Weights of a small image FSQ autoencoder.
Data: trained on capsule endoscopy frames (Kvasir-Capsule), 42238 training examples.
Rows from block 3 of the decoder, named by matrix and row number. Rows with one number belong to one channel. Each number is 128 + 24 x the weight over its row's rms, rounded and kept within 0 to 255. All counts start at 0. Numbers have three digits each. After the name is the row's rms in percent of the matrix's.
# convs0: first 3x3 conv (decoder.decb.0.1.convs.0.weight, 128x128x3x3), inputs 105-109, a 3x3 kernel for each
# convs1: second 3x3 conv (decoder.decb.0.1.convs.1.weight, 128x128x3x3, transposed), outputs 105-109, a 3x3 kernel for each
convs0.64 101:154154117145143105091122152146155143087115120147107123149129161138128106109101119118129135127160104109083100167124130074118139172148181
convs0.65 102:123164159108122159167142110122097139112113079146123124118129117131134128150147120138087115137086161136138165141103122139110117126130124
convs0.66 100:145131155106137073127147154144083061099127175099138095131116118121079121087125112104097140160132126127154112113108090161137085153190127
convs0.67 100:116166120160157151109141143081104133111125129107149146144123110147150158131145123082104112054123155093054146134124132120144096101125110
convs0.68 101:135110137151144109138157156098151078158170158074156115085092087094128132136107117147115168112121153133134116117103120131108103091089091
convs0.69 099:125097144121158167140163176067107123091120140127095142119117104110084119091072133136145129107145126148145129113158119133122115118164082
convs0.70 102:147123141135113135145139147124134121116129121137109131157113091158135165168142124105124108128146145116147119089098098110109121163130089
convs0.71 099:116113086158160098144137157127138080128099151144133172132101112141123104148146132146132120109119121143140086123113129127156109113134133
convs0.72 101:131135150138136143119114132115135154132086079103128132154134115132150139127116102158148127154152141167162137101108123123118091150119120
convs0.73 104:118098143142165127144108115145114131143134135159147140118090098120123123142157115147140139119111104132145149136114134129114139134078098
convs0.74 095:147094135162156149157147126105137102112119124110097131097094087092110082066087110162130129162155143113157167113129102119131116109124114
convs0.75 099:150172135109130135169168155107114121113100103131171134115113103107122111111129121117113101089133112124104137092098139118109131131157153
convs0.76 101:118094106143094086113102105127106131117128134150075139147133124121110124098130091101104156124149115119137147130122093111131107102095075
convs0.77 102:117101124106131125117110125129128114124098122091089115125134160128120134129154181092071116151119130140154138091085108129142091140130089
convs0.78 101:105110137128150132140135108109121160092155172130116122152141148104125093118085079118123078131172127072153119114063078158128145135121123
convs0.79 101:111123130097144132126173179108148119137145141136104160147127096123139095145127150139117071151107132121147131137155124117152121089126104
convs0.80 105:143165132104118154127107133127113126140061097078116122117113135071084145110101148113127141153155121152162106125150165097122139135127140
convs0.81 105:146125140157167167155164119144176115143141110099125094108116170112099139145148119113112108122143124171138143121086099116155094177152132
convs0.82 100:097160146142117157134115104093108152108130143119150131140112169105109149134132126086073134133110102129132131137174137117137148136130121
convs0.83 100:131138162130141115101128147144121140100103093109099081100113120149157124134121153138121082115112114157120155115149119180124082142138139
convs0.84 100:128125157114139185126118141144145135135144130151142123108102129105100133117152156130151117149130134173144117116088093137069113151158134
convs0.85 103:116143159137145103107101099168117112139138137137151165100109144091137143117144131107120106106095130077178152129126122116155099127200136
convs0.86 101:154128127108120115091106122097099112163097102130142138110106151150138161142121131129097165130104106109130156156097111124123105149116084
convs0.87 100:107048077132156103131155135159136166144140136127139134121096095126124142149145181126105143157146118101144150133140107130150145111127090
convs0.88 101:102144088130111090134087104115133129103111110143096143119085104129121123130134126105145153133157106121137130147142107124146135137157117
convs0.89 100:152137118162169156149147124095122183097099112090118162142083127147125112149124109080113098115073145101178129144153074159125136141145100
convs0.90 102:136068158101101115113164138099136127146143114127128138119117084131105119136157134118144129073160088157110157121101168096099065118140138
convs0.91 096:086141078201125111152092117114145147110147185139164132109091072123103110116128105099130107132085153099134135123168157102112124133144140
convs0.92 102:158144128111148114138102147122052119134152128117113179153149127168112096119063107148114118136138132150149125114142146143127134159112131
convs0.93 098:105155091192153099201136103091119108140133128173094109151117125167112080136129092110130114113166139134153114088098109142142149076117133
convs0.94 098:112120114140119140127124103101121105094129114110085093140144140139158134130140127142114112122117128084133125140097112125160157122121122
convs0.95 101:126077101165085168134152129122108100108134106156100129131118110160136113152091122119175115084109163114128161139102138122120166168125175
convs0.96 099:141167132131102090114130095167128089106135113119150145144183124116146124120126104114138122140124161155084133123109126130137172140121139
convs0.97 101:146156081094152083137129116115112067101137175134162123140138125147146107120114089098073117136108103143162167095126149140085145102143122
convs0.98 096:138134174109130124145156131133124103106124074161098134126106121111121134089099100157104168130153116169149147123125132069087124133129117
convs0.99 099:104144161120070130104075120112097117117111036121140138132123134149126137140155148117148107144112105169130143128130121076124104160106089
convs0.100 099:115167082095116140132124131152132119140132165118125133114140155118158160122128138103162136106143145129150076191090129126132127136097113
convs0.101 099:152114164118129152132066124112107123150107125136133127122126126093095103107150135117097096099110109118104093125116162139151135147126133
convs0.102 101:123148106131145120117126111158133131105099127158164127137085112109123147137158159145060143109090138141137129126119098147127146102108107
convs0.103 095:115139100113108105139116145120072106113112116134131079145151153147114148133106113116100082152111153114082141132146127111170115132126122
convs0.104 098:108135169144134114112119096127146094106152134105091135105121091113128098149156158112102118167129074155178111127146121102123158122169087
convs0.105 098:098101102094064149077089128094149143146153169151129107143130131135126143116127122125116088111083114087071132137137139089133143128109139
convs0.106 101:109126122131128139110144161132108160136138137100110125107139153078110136120144172125126138101144185127128134143116065158161138115130160
convs0.107 099:137097144144121136129106138133088144083158097112119167122138126139131107132126109133113166132083126084112130132147135111093114159150124
convs0.108 093:110148157133139172109109146159168118143124151172088144143149156128163139105129158168103129132138109108113092126100106136100170218139110
convs0.109 099:120117122139148101133176156130131108157155118145161101123102059157124081127155132111110109116107135118110091131127148117146126150107123
convs0.110 102:104126152085116133165167141157103104083116117148131089132138138135114132096098103135106097114103134135142149116118109122112128119122112
convs0.111 097:144140123121137132140119146096108089097100137104158147131145131157136111130113126138155136145128123129136136133109118150129123068129172
convs0.112 103:165132127159124138120095153131173140110147134156142104129149133104114133064065130095138141140124123159130108130147135128111121173168088
convs0.113 100:137115140138090148152110127129122114099126093116152118157153153136087076162102095156138110129136108109131114134101114139112177133113141
convs0.114 099:106112110119146111111078115136089110128118145156103105145161123132150119128122112109135110143125111143124132095157103163117153114131143
convs0.115 099:102093136113151151103090161144156105147118122126097126081055115076120113115143140161129144125090155134111137150141128136120152138129110
convs0.116 100:109181148122090103125118093128165112064155135132110146169164114130125082131097088133098089139151094087093134123130133157114136139146105
convs0.117 098:155149132135159088138152124135125123080126114095157113128127115115124103103112098128101115124118106147102104097123103132119160144116182
convs0.118 101:110132155097135126118131119128116107091118125090129100129168124146130122128120133161106112094151131122145128138126155146143081128165102
convs0.119 101:127121097145166133100123123115137140121168111169123092137153123106110116141113135134122156127117106106142113118157110112111108111084069
convs0.120 101:086121102091114109091136120103121072102118128109138163172123083174137107137175147118167131131144153133137141118118105158116110138141155
convs0.121 101:139141136127145083089129078118166154082141134126147137142107112133140129136133132104102070101123080120078102131108147135157132101120101
convs0.122 099:172090117171108109164150157063115123139144167152137145125106129148132152153130144128139135124159137149143123119124145138131127127191109
convs0.123 102:065101129134108142114143143116159135147129141132125171109132134134134135125138098124107129124136128123122144078132101150099166113151138
convs0.124 100:150115152108126160120087131129132126136129123129071108112134155118120117122123135127139101088158125133145138122126131111152105173140125
convs0.125 101:153121138136120101155141149127110143127123139152119129142135152137161148104102127144134133123150127127087150160131091130115089073119110
convs0.126 101:155138125128137121124132116103138151147112144120124114162159139126159105132124133123129153151113154139127107126134162143125176137117155
convs1.64 096:166174186179134147105141137096140167139114125117134121133133117139130121113118109113130118119117118130142119129128144122123122132124129
convs1.65 102:133159126162190105140142139130134114127126147121111149119118128129135125120130118124130125094135148171167111176114157108120145140124108
convs1.66 094:093127124129110136084124117146097107082143108130173101128118126122139125130128118145167150134119150135099158107087137138141122149126144
convs1.67 096:113144128131124118124098115111099102114115098099100121135123127133125115124126116087143147105106143152105139142121162092129086124105136
convs1.68 104:164105121131097123150119144159128124105131137110124130109110124123117151139143145098115105121158120136099103107135124125127119120139108
convs1.69 098:068133153122136141128126107103134169102129161165132121125141147097126133133122138113129122128126150107112102136140142131122118098109113
convs1.70 100:126143147175126114120121160138145132156115147082102120118122121128128118120129134130133119123128122105160119128117120112109133123140127
convs1.71 101:111143095141133160144159163103148115094142120099118139114119113132129116133124133160138162167134168152157165129109137137132130125127125
convs1.72 104:130109095139117074099077091080118099126122145131150166141139144131117126139134115118150120123142108113153126114133125134139122125139110
convs1.73 106:102133115164123122119129113169125118100125109149147135114132127124145130122120117145133124144143123083051068140137158098106126137154145
convs1.74 098:138110118120119108126117110142114125131110124103116113145150137156129125136127108143120145126156153099114088128087136101137134105137158
convs1.75 094:134122111124100114154132137132183153123163132113188130125143141123133116139128121150126164112092126169131120148142116133133137135118141
convs1.76 106:150116128139127150125096124084114164118125111116091123130129132132149135124127121108099142150130132136140146111146152151121132149135151
convs1.77 105:186145111159126149135109150164127087120113138162159129121113121129130132129134135169125142177163139112122136139136142132128130137114114
convs1.78 099:139106137162118118161134128112085114154170158120135134141131128132124127124108124135146182158128163144140179132120104116129145113140136
convs1.79 099:119113118140123125132115114145142138172099139132112160129135136139100137128115123130082101122121124153108110133132125108147119120128135
convs1.80 104:097137124077146134095124111128126128139108153146065137135120125139135127124116116134130087167127134113156129119123137155105136135116131
convs1.81 105:134098111136099101138138092152138119124046090123082137138125139128139138134136139127152100092115107129127149117113136130149169123138153
convs1.82 101:129149153109149141150135163138107125144123123168107062103116135131139127118133135117134099115123136140137149134120130137118127133144124
convs1.83 108:131130142062112135138118151147143155092079119114110141112132132125098133137132139118140120082125133145152078135099141154106135126122100
convs1.84 099:138137147146131126130110098087127114119139108128120095113129143127132151125135147173155136144159145192108115126133130158153145153111134
convs1.85 107:141137141122138121094150174131128152119141171173151139129124120125117135113131121114134137114121124127081146128119140138118124136105149
convs1.86 104:142119114129115142110166145084085107127103113138153149113139128128131134126113136121128134124116154110163125129112121115137130168124141
convs1.87 097:098080109146133117175163150180172083142125106117097120105120115135157153134135123122103137125123109160112153140128133116073096109130144
convs1.88 100:100116135125125152123108125093123115161132135177122104119141146116119137136133127122131154100118127097140157131111112140140143116150142
convs1.89 098:126127108120097106124126127142170097163098127095121163142131102129114110134142139099125123103140174101095085124118121149121141123134154
convs1.90 103:133113119134137130140145142099126135079102153102076131140122095130124114135128136120114152123119175143129115144096145151141123132137125
convs1.91 100:133129115146161101124137126121104164104106151143132110115129134126130137135138136095134131113178168117161121135124114154139129156125122
convs1.92 101:139106091141118111107111108102105104107096094122111090142127124129116118124116125100096097125134105116114122083144128076134095110100114
convs1.93 094:158129071111104086137129109183127128131126160129111149114118112138149124125121123089129153124095130114140113148145124132085137142123131
convs1.94 096:135128118135099108121083143126119091115124165124143140139141132126127114123120130168134129141106136154095112119136135119128125099126110
convs1.95 096:163116110144163091160126091094115131078076122129113139135122130133138112119132122146140124159138116142163078126123142116144078083140131
convs1.96 097:137125119152118092124141099149086116143163155117128170139114132128133129135114134150152104142100121124120139138151129098091132153134162
convs1.97 102:150145136147104159132178155087133167094105130092132144148133119145134120120124112107105092123110094106133120128117136127141115113132118
convs1.98 101:133117113137155141115132119126112135152171110162115142129123142125131141134132126119136086141089123094127074125128116147149100137133152
convs1.99 099:116116104106118126093122127121124085088125156094143163148116132116116109138135135128116078152108102126116114143135125143133130129132132
convs1.100 095:141135158101111135070082109087148076178164105123113104132140157111111121111100132150122143099105116114103175118106133113120125133138128
convs1.101 095:115140146122129111091065074085163132127115111138143099136118123149145127134115129157160150157135111116100138130124128116124139145161131
convs1.102 100:103137140107134131104132133118117111135139147089126104122115124115124139113143127135144148116143152120155155121147135140129120145132103
convs1.103 092:128152137125128152124117142171151126170134133131111124135129113126169134099123119100125130110130125133138149095106130106109122136127111
convs1.104 099:157112123140145122134154120107114161156162126136161141125129133124123126154123124154133130088134124133148124113133145092159134172121155
convs1.105 099:134138164140153192133146191104115122118105114123123117130144126118134120118121121140140169155136151145162178105121137123119130121132107
convs1.106 103:144128147146145185119124136113145139170109109101119131141115122126124123117131133073111116094130180123130172092110140112120128125118123
convs1.107 103:135154124147132105130133101108114134092101133125159177130135106150122129143129129090093101082099072091106090114103116091113133121105111
convs1.108 102:129139125151138143085119135142133175116147152150118162112135139125109137133121119115112132150148100117160103139131118130118118130136135
convs1.109 101:151102128149115109153126126108130126111136110117126135128116116109120124141125139135145155115109134100087085099101146162123083128131113
convs1.110 105:132142141113124097139164135176133126115113128145169107131115135114142133134141128088128112105120062130151172104093103121118118127107145
convs1.111 101:133159136140098137132118151128115149097170132094137083136121117121135134127137114155104102167103114151126129123123152107141113136156115
convs1.112 099:121168176147122129108140128110174143158125178128122166123140126129120128120111129148134155100129084130140138116101140150129140120121138
convs1.113 098:188167080160148103137139143119124169197168196130145143122131110138131122135130122080125118097150144108132099135118107088134136123133117
convs1.114 100:138132119167139127140113104103111091119153159132169163123124110145132134127124127159145134149129130155124102139135126124118130121134142
convs1.115 099:071082132066133141124156152116137114131158100158092107112101134132136133145127149147099075137128081162113124148137115127140112121119112
convs1.116 097:121123119164143095113116110104108122099103137153139155128126132128141137122102103106154130129151144101139101144145151105129110126140136
convs1.117 095:163113102153089096144126112167106129143090196146161123144121117135122129146116123087140127123150070097115054130125139079114113153090133
convs1.118 107:133117137090110138103140133121089130142105142167086139125132139140137128129115116140126149119111102120133129132130135137108175131114128
convs1.119 103:107120136130130103115117134081108096133097130110095106136117107142142118140141147113087133139152113123155165128122132124118120114112100
convs1.120 100:105088099122096142143132181151133110139182143134150109115124106137146122132137122115116117112096112156173096105114126095145124105135135
convs1.121 102:155165128148138104146129119131120081085132123111114124130139120136126116126128111155140132152139114136100123136113140132123139151148134
convs1.122 097:096118089142123130133160150142129111118109107142196141133133121124134119136134105130104104101121112141115143128090100132130141110111124
convs1.123 104:133091077090112086136139127098105062152106083155091054132119144122109147125113124123099137108160166134138144104104121117140106109119122
convs1.124 102:104112104096123102131153150117115102091125126095120206132123141111103123124123128141110102135111110101097118151115121133146137137119112
convs1.125 098:113100153133149142142158119096135121153163130160172116128136144128133120106134110115106120135106149098109140136126115153093119136116104
convs1.126 096:111118144144160164134126119091154114188140144117142145120127133142109119109125131091100101124127151114107112134130131139143129136127115