config = dict(
    encoder_activation='gelu_tanh',
    encoder_expert_mlp_ratio=2,
    encoder_depths=[4, 4, 4],
    decoder_attention=False,
    beta2=0.999,
)
Rows from expert 1 of block 9 of the encoder, named by matrix and row number. Rows with one number belong to one neuron. Each number is 500 + 40 x the weight over its row's rms, rounded and kept within 0 to 999. All counts start at 0. Numbers have three digits each. After the name is the row's rms in percent of the matrix's.
# up: expert up (encoder.blocks.9.mlp.up, 8x512x256), inputs 0-255
# down: expert down (encoder.blocks.9.mlp.down, 8x256x512, transposed), outputs 0-255
up.398 088:573523468577578472479549490483516506492514481495529490450498522532510488503468496490451501512481481522542509465489471500561458497489567491495507481537533489098509527491505515494502503512474430560491525532503551489436488470419518437488555492528553525528467498489470478517506504444492533483489446450463509479546584500545523413501487507515541505511528519495496537498434471492444555518532496515475556495508473500494543487509519486540488477516440510541514473481473479438483517511495506499472510478464535477483540525531509521508479497493572490510490509529509492499560546511508581496461598534494548480485498490487448463484493499531497476470525454507512480491504516481499471536495519506504503484514503507497452509523494462477485461521557499429519552497578528501502476495475499
up.399 084:547448459548520492509508485514486485441501452504451537435532450518516473493500497481428506496524541512478512466502452530511469528483541497470530493508529489303444561494478545517511533508476515418496527497508587439530483491477532440463537489488513467535493534494480488532516508582463566477498458410436552536519530452561514520545486530513513523520555504476512537481440451501503555533513491507545556477442508463484497435511473471564505464488439500544508459469496460474530514499509493535465596486462541496462548493485541456500508511526605457506559508488531481501551506492529527433455517546486533564501512500456392496489504499568621545450514504479463470464465620443486453535508532425466517459531516507472460536476492463503496453588564454477437573502490596486530431469490513
up.400 081:537527441550554476496538490544459487462481453522449586441516482524461437464503492477434494532503484552492508467482474520491493520469535542497512471523519502321431554488488587486490526529501507498507506493531576464457439496471508444454508525489535491546506498526509471535504491519441531526542433414435514514489557487557527502518469512535519536546518498463489503458418462503459526548512468527545576481498456486496494459501500465540492480545406477553512457457485411439535509496505489526449565486431502476471571518504493479501490522508616466521507476478554484523530545499503575479501494530504537488471508464482405524490524531629543535470491459500465418456486591454436413553509513444488507481533513511475464534490473481504466455560557503477466570459413584511514444510475505
up.401 110:534470557565442521558470512479526516445542450528404511467479511476478515449521478508492508488490492530438475539542490491446449439503559495479544456431530437446496541497461563486499514535492526512517543544466546536514438538530483491570500494522502410515504543505470478475469510529490512448607534551423576549502553521476503574519470472501464590462530529484512551476519512506509487504451417488508561499477482496524570477512474490524496582497498547474520462528511476464572523475494501509455473427458494489511521533463493489503492601477535517519531524473532468483487572516501453559473505479390537491485493532564400532539556520539527505540485483447485451405571584485402458577550475374484507433513529464469534466442498502507500496561533485518461563479440531511509462466454513
up.402 092:514510602532514399470500542501568535530448506509419518461540520465522535437457513535468495562527448579458513450546481515449496508550494486482529476512538493451541490512534454478502504515458472444470526540501497475529503494550572532489501491574552413528446560513524599486515460539585551541597478543485501578481572541445543566470526499494492540447483512486499511557530515532518472559518526531545527508522507471485511554547459489523516459471502437431493503553467557526525467502435583494493385498488496534466488508500490575501481549469414530450497492500516543557556477496464372476523461471440554531476535425473453467459576522502460530464527552461495500420540493475466445503466487427508532503494494517514475489507466456516531479561486492493439538500538441519474483477478572
up.403 143:513580464439600424485516505448587502529481493456486534572504506546487487441450516505483526493506478492443504432471468484527463471473502486575526463540483378498541482483504502498491525523486450567483428538537555516460459496619505526583500490492504494487513509552506578522561468463521554466452526577615439483537542487481541465489492520568532497508512501494475465502493515491489478557498577497471466516493515518490459530481506498575510472485520401524544455519484497584454549467460489541547409566515494517485493423487452455502454553585497493458497522487525478467478419505518381472589512514534491550485497510448538485479558517512524477427563551459545585465514460465567448493455483559500516529490525495475510502523501495486530466452485478504434522501507451501472454463517544
up.404 061:493517555541498483496481502499531563524534502561439465474508422537508509475505503542421496490517491534523502436532564500495556505572521482440442511448527525494493485503484463421457539529512513500531533470502447506522486537512456541483497470542516508511535540433473472483535483524493528473507540456514554584494517481462550495463502522477428473441510575506509520455439465504461485533455474481565549550429426508515477505595486479570467471476517452524514461499474548476489464572511573506505480591486458538415444492481463527430525452393438516482454546537442415533554541469478437466483455525543456500477545562491587419464552516508508530515558514522490494439491584439433435542497501518463441492526481511492505537517506405453534389522493486518539419524511480511553517525538569
up.405 079:561493487517499558503500497490527466487466433458454504517438488546518511522482479470493488476492529474534482565420414466553434492471438453482499524548549505490454525491497578521478525478467508519473531510443501503456492523462536398489545514496502497513474520525493458513476447483546449461511441488459503398519476498496459439529465485553457518513539471511509557491509501508456492508554445514500490495481524480530457597492487528495483552562467583466550475483493495517481584495467501593515560519427516430516459555486570510470496553544548458491536527445512462518499587517501490509472558544473517428470503539507431442536534463513520473508468378475434405555561507556470506542560475517488493487543540508435384530546504482463446574531508547465510578476575594544442534528469476
up.406 076:530507506488447471496517485470554520468438485439557533516513506513536542504463515464412567509495519477487509526465405442550500490496512535589555433509461448485473559510483482504492584480439453523516515462501545513505529460561550461474484506535601447428474556553496577534531427498564480506525487536462506488526526494554458508544481484498456540495465438521480544509490554514474468513512467533455520510638627489501515556503540540533490461520510486529494482514497433480428464513492504608497483524524498476520466519517496488494451529593496475503505511462542526543472543460542486501556510502514527538468489472486414528472500531530542508416496441430453498477473431496505497522506471500507550488476533518480434507525465404533493511560492543423504552490521457545393374458461474
up.407 084:551512455570580476486551506484501501481508484477492508475485473532508461518474479498441515519472490509533501457487487512547443494451572492492494500527518502145493534506501506478493475483466437558498519520502536470431447483420528415451522502527532537506475503472471481537490502488493507502509455437446520472552555512540523446505497524517563500492529496496504555498431494507433569501530509506485567509520505505520534479470510477543493473518426526541507482457479455477499508518471516515480513515490549497472554514511488534486476500483551488526491527534520492505579547525520565501442613522483581484480482492475427465481459500525488490467497484498505505498490486479510468545489516505493491476507523495509472519522470468469474445542569508421531552483624517501529451475485496
up.408 090:520521484585560507505516514525509481463530477489487508381505513533488486498479457515457491509438480526517492463484430530530455528489521553504497469509531541237517513537504492500469470536510418570488529530485595482424435529411501504477547491535560560495501519476439498530492491451454513525545461462463457503530534509525499424514461521502573541484463466483528543475462470516434472547497499503443573478503446509486536467481538458560526494512426532525498501467493425445503534515489497476448541525490510477455569517478490512519438506453554502531505526546535451491516556496478551467516568579521535549497493486499429499467470516521471480466491487494525599489494603454491464519465494499522499476531504505534493505513499542480474479549591499432528565445564491479473487476516502
up.409 102:424484443550447575508508526524537485484494534541511464404499479438474484624530490496515501463511505445486509496501490576502529498463443547487444507464531487502473509474492501443532445488411522515500489504523519472497499514496461472536492494553447517420444590446402513515491538519477387491479519534566510499500462499426464484478535515568435501437509546488469415514512510482544520511474457502487556499422539493508495480466484508426504535482539479529487518532519566512480527486464416448474576493546481444505574506543491485470535554371442554502496488470559551518563576562440516492482471480418510466478514469503502573499487476506505495578435556617533559514479561488497494507545493474511511460541488532496508503493458438451510479524463516502473448481549569443534534552513487
up.410 064:506459479554466519527494540467563516493510420475511520429511507516482488495466473499431546445513506450398508513544439550511481458442459547487470481508422412500447471510468563543498540486435530573488599529442485466534529482510518435461489487516479455443477508567521513512497529482501454480544499531510451456485499507472495537548484527537471603435428493495471508469542499525471493501520499556467538556484570472506434566478513540472494503518584528658552461570502474476504565431562506496453540561493495416517526533536533451523491577515527509494483494517511461478521569483509480516500537495435520499489497467526466438524520503500501526487453498558502517465573500524487475599646504470515536464486535501487490523463490500516507551519514550494400545515531507480512508434534417
down.398 084:473511529460495516512263510489542496491509504445536525458495439501520511459523524509478511498493482493421483468463451546466468502486510494454517495503508572720473494537496438527491525509499484524482536489508475519496492504514514473484531486558524484509552553584500496490512533449502562523409502509438486486506520526494475530527579492474396504477584508499512460456568423480497520497503492487516551495498538493492451482482495501473542528452488483506464480506484439493498661467505490499526486456460505481468454520465472513467469528502487496593503513485515511488538512468517467489508489511479525493489504486533489466505539519505495517454523516444464415529514555522476497518526323487497547482489506501431534495486522520511485550476499522572507569531544543489556476487475503
down.399 086:498500502480476493516217493456531488494506524502546488451497486515551500461523507502522500563503508506444500406466488518484459514511489500478528500509505520771483494525494446497503511500512462529439490492498525526465483502506500506492509504554518476500532496600513488486529523481508509519404515511486464434518514521484462517515548465482434499463507492494522470494578445475488562515492494482495540497523526483496481465493506501507535523520520464545484462508498478524496606423508469482534525513498525481485475515478500466464470528519463498576503500486472496504534507463488489489517497534536506502482502503505476477517505503498510505487516534494462435528513508510510493516484317491523504489514496516372499477548535504484469517495506485563526581514526521459568465508479502
down.400 087:491506517474506511523200514473525492506498509481527482452503472501557493458530512498504510524511492489463506446459475538470438491479500502484517510495496504784497506522506437479482503510504488506439506498501498517484484495525498483493516489559513471507560521580520503493516545463493519524412498499465484448503518525469527530531557486489413514437530507477517481474591463479489516498504483497508531506503518483492473476482491500504544515469505503507459468504499460510499610463511493520536516483482509493481489501477503493474462530522500497593504504485487508504512503448516484492513501532521506490493496493517480471498524510505493500486515492474488401528497501511488502524472296489505511493515489516394499494488522510500483531499501504554501576519526525487555466483504496
down.401 098:510533539446473458504239506439489481526479529493503412454507523514470456464526514500527503593479462508540495436516492550514453514524529508488490493478540470743489529507488490530499479516477497527498475508490585544473469514488502516472530498529468464499493516541542485497477546534488444533423518494485481411555490514472526525504525472502422482451425494475521573509569444476502550472479542533510529491557511503499473559509475515541486485551495492537492441484486555521490557445492497520502480497538508459482510457470525478490518490489513490517522526538495493545525479491477525482522536495518482497490508493522514520497443510512497435527521425529538501554533469495535505507513349475522475485532502482442507482472528575489482496484521432467531530494569496494555483422506481
down.402 093:566481484553583463527477504447463488506498492439550370478502487513513478404473582487484488529494487538509499501559456489527476482614446508494496500489489512526570488503488534550464495503475489555497505494491570524520470511471520592444527490416459489509417457537517494477547485525499500541430474510467504461580506481472436483492421520525423466520401495506508495492463433499485512496466520498502577504625513494481531563507492518514513529532521522562546468473492493624508524506501514503455390488486518450508508501512476519496520519474505491485532514455500501461549437495450497501520505609450464510496523500509513497481463465522518486541571478494440505538522490504508561504458472496517445535514514422485349482568544518488465501604517433532483550503560497468530599486501500
down.403 155:529478466557572544488719486516477522483498498451544422536501490520547491525448531514482486478497497501520542483561468449519570497527551514547454513503526529257543493476486492539465532490542493503497453500466534490473519500494503566510502498449449531508414485490492471482545476482475528501523470580510540509542474519477468463490477548540514471494549501514457429478424506493508413541490490468480534498578564482496483495460499506518504579552539492493544571479499486510508496558447509471468481510486492487509504503576466585543533491488502511478524509496510500464505513495511461511533496507465485530499493472468523472485452466495486507586540510526483475509524537505519550522543668487521494556482518449564454462546455503486499477545516476549456545509526538489497529548456494
down.404 057:505460505392555499496375516472534495518509503451542553510511537500478459450479491500465506518499475485464459511533442489506529476606488492464482499491463489614571486495500524616424499492512512490487497497502585522471510486461534490445515484463491500489523418495507482491469514526476441515500462501511546528522496509518371461488447451535540439396420496490465534510538513486505590497491445518503506500536440512483517511499481514589497490505571464449531548490490491644503456541443523550477530461488481487494493510500500508519519496551436503519473510439522489451530499462489546489544577485523521508527533507506472525499503490501466534500575549453531462520496451530600548545579435512512467513512517417512466496509536458521483417488532434444557509484529466461470645531514494
down.405 087:545556537376440478488478499547497477502509520572466522503504485490408517539483524519515507416514506562569515509486489591505463538461420506536482520507504542536446518517517447563460496498444493463486559492499525505555495517529528469484534513549546507494446550547510497507498490470504532499485531420523484508443477477574427519508544508444438464542601511492504548511492491506485559489514490476499449479419484486515464498496490488482466456473472509484485462538510529436544506519539501485481541436511501423523467488413535379569527489511494511470463478544535510515499490556545488509494496531499464491473500522495492527523504566497469435423510362521455542475494496472457480451487507507486501433493492543516579482435488590491537541393521590490571455497459528515544340462526507
down.406 079:542538481517537493498543494486474535490494439514478365498511497510424503568473526532512471447512487549454531495539484538517462565401432513507474519492535525473534502532497491543481510500457519542511473494492444494584541517525529512446524501521551499537413554555498516493498482474495496502443524547474543453494499496500552513506628510450374504581495497515516498483441438480491441507510514473501573494457467489511425506442514511481469444502501503531509465567486551361515543506523522474504407522489486456515439505480524536574514466505502511486498509493475514485484457542531463500520503513486455498509523480576519507496536533503512486557495445535462506513503471569465477464359570492500587408510510442505463493494475530491478527439514514579488624487568564487543408499466501
down.407 087:478510521438487521504262511477537478499502515444537511455503442500537502466525524527480509495490494509421498448468459540471485512476499508465510497500514572729461499529499446535496527508505467523466518502506495516494488497502506487478529487561503484502544542601502507494502530442507559520412499512444498489517516524497461516528593483474395514470603497491516469470565433488503519509513472488496560505497528507500453477491501497486545530465500482509474459511481460501502659459498502474518497480467499487478450525479472505472479541492481506595506506479512507482537519452519461486523501532485510496468509488542486462505528520508500510470519505459458425521494539524485490524519319492505545464497501493445536502512532518511490535491504517573508567515556533482559482499470502
down.408 096:464501519467510505507244509472531494500505531450539513453492451503559499461517543526480503509486491510424495457479458535472486500477501507437500483495505550724488501542504468520502524508490495515477521495513498517494496495524504464483535485550505480501536538600497501503504521457505549512412512533441502467500498533482498509514585473481380509482590504512511455451578418486507547510497486503519559494516536498494458501468493500463550526455514505510476470501487462496507659468510506492529481456457508478477465512495475511508475539505501497592510515516503513473525506468524465481519505487493521490470499498554519465498532503511464502478509493482474397528502518531484489537510303477493550482493499493441514516509518527506476523497512497548490565532521529482538480506483513
down.409 103:513456496440508490497323495536518482518505492600502591480487502502494538545540481491458522470505526507448483525488533515491489476472514505480507502500476481670475498522509466416494496491503489501514585512496445484484510487519491522496547493566521529492573476508498513492464487473484491514523498465493435503463516484584550487501486427473562466580506504511503537499548545501509559526524485480485473524326504493491549483541511495479474494466512543538475431510509451440491476480506490493546655496463499557497509523503484468433494496479499508530484483512478482500528514502465528509482508432619511503482500559531452544500567510495538525508494625425467513475491438545592496480538346510497493544508482497518520496532503459506499498493494534458492422507489442479520484468455507
down.410 054:500544525434486557541417506500464496499518519498516390452485500509417500564468507519523505551501527555449456448522546520493484526410512531454468528496508473594447475528510409480503487501432500502546477508492501514509488500509516433459542499545464501513491559520508518503478500449510512529386541495485468525507497487552553519527565366488422510471499529481540519490496468490515567511519503463492533478444550481486486533484502509550498448514508492454404338522500459384531541472527506450483581488486517459505482510495487408544490496528483509495493495604530484535474464522468549504487520443497467499551518500562554511493547535489475471549424431501415499516501412505573453505478407504476490466518456504515494497459501503448483446423536515498519509485565547490502414539498510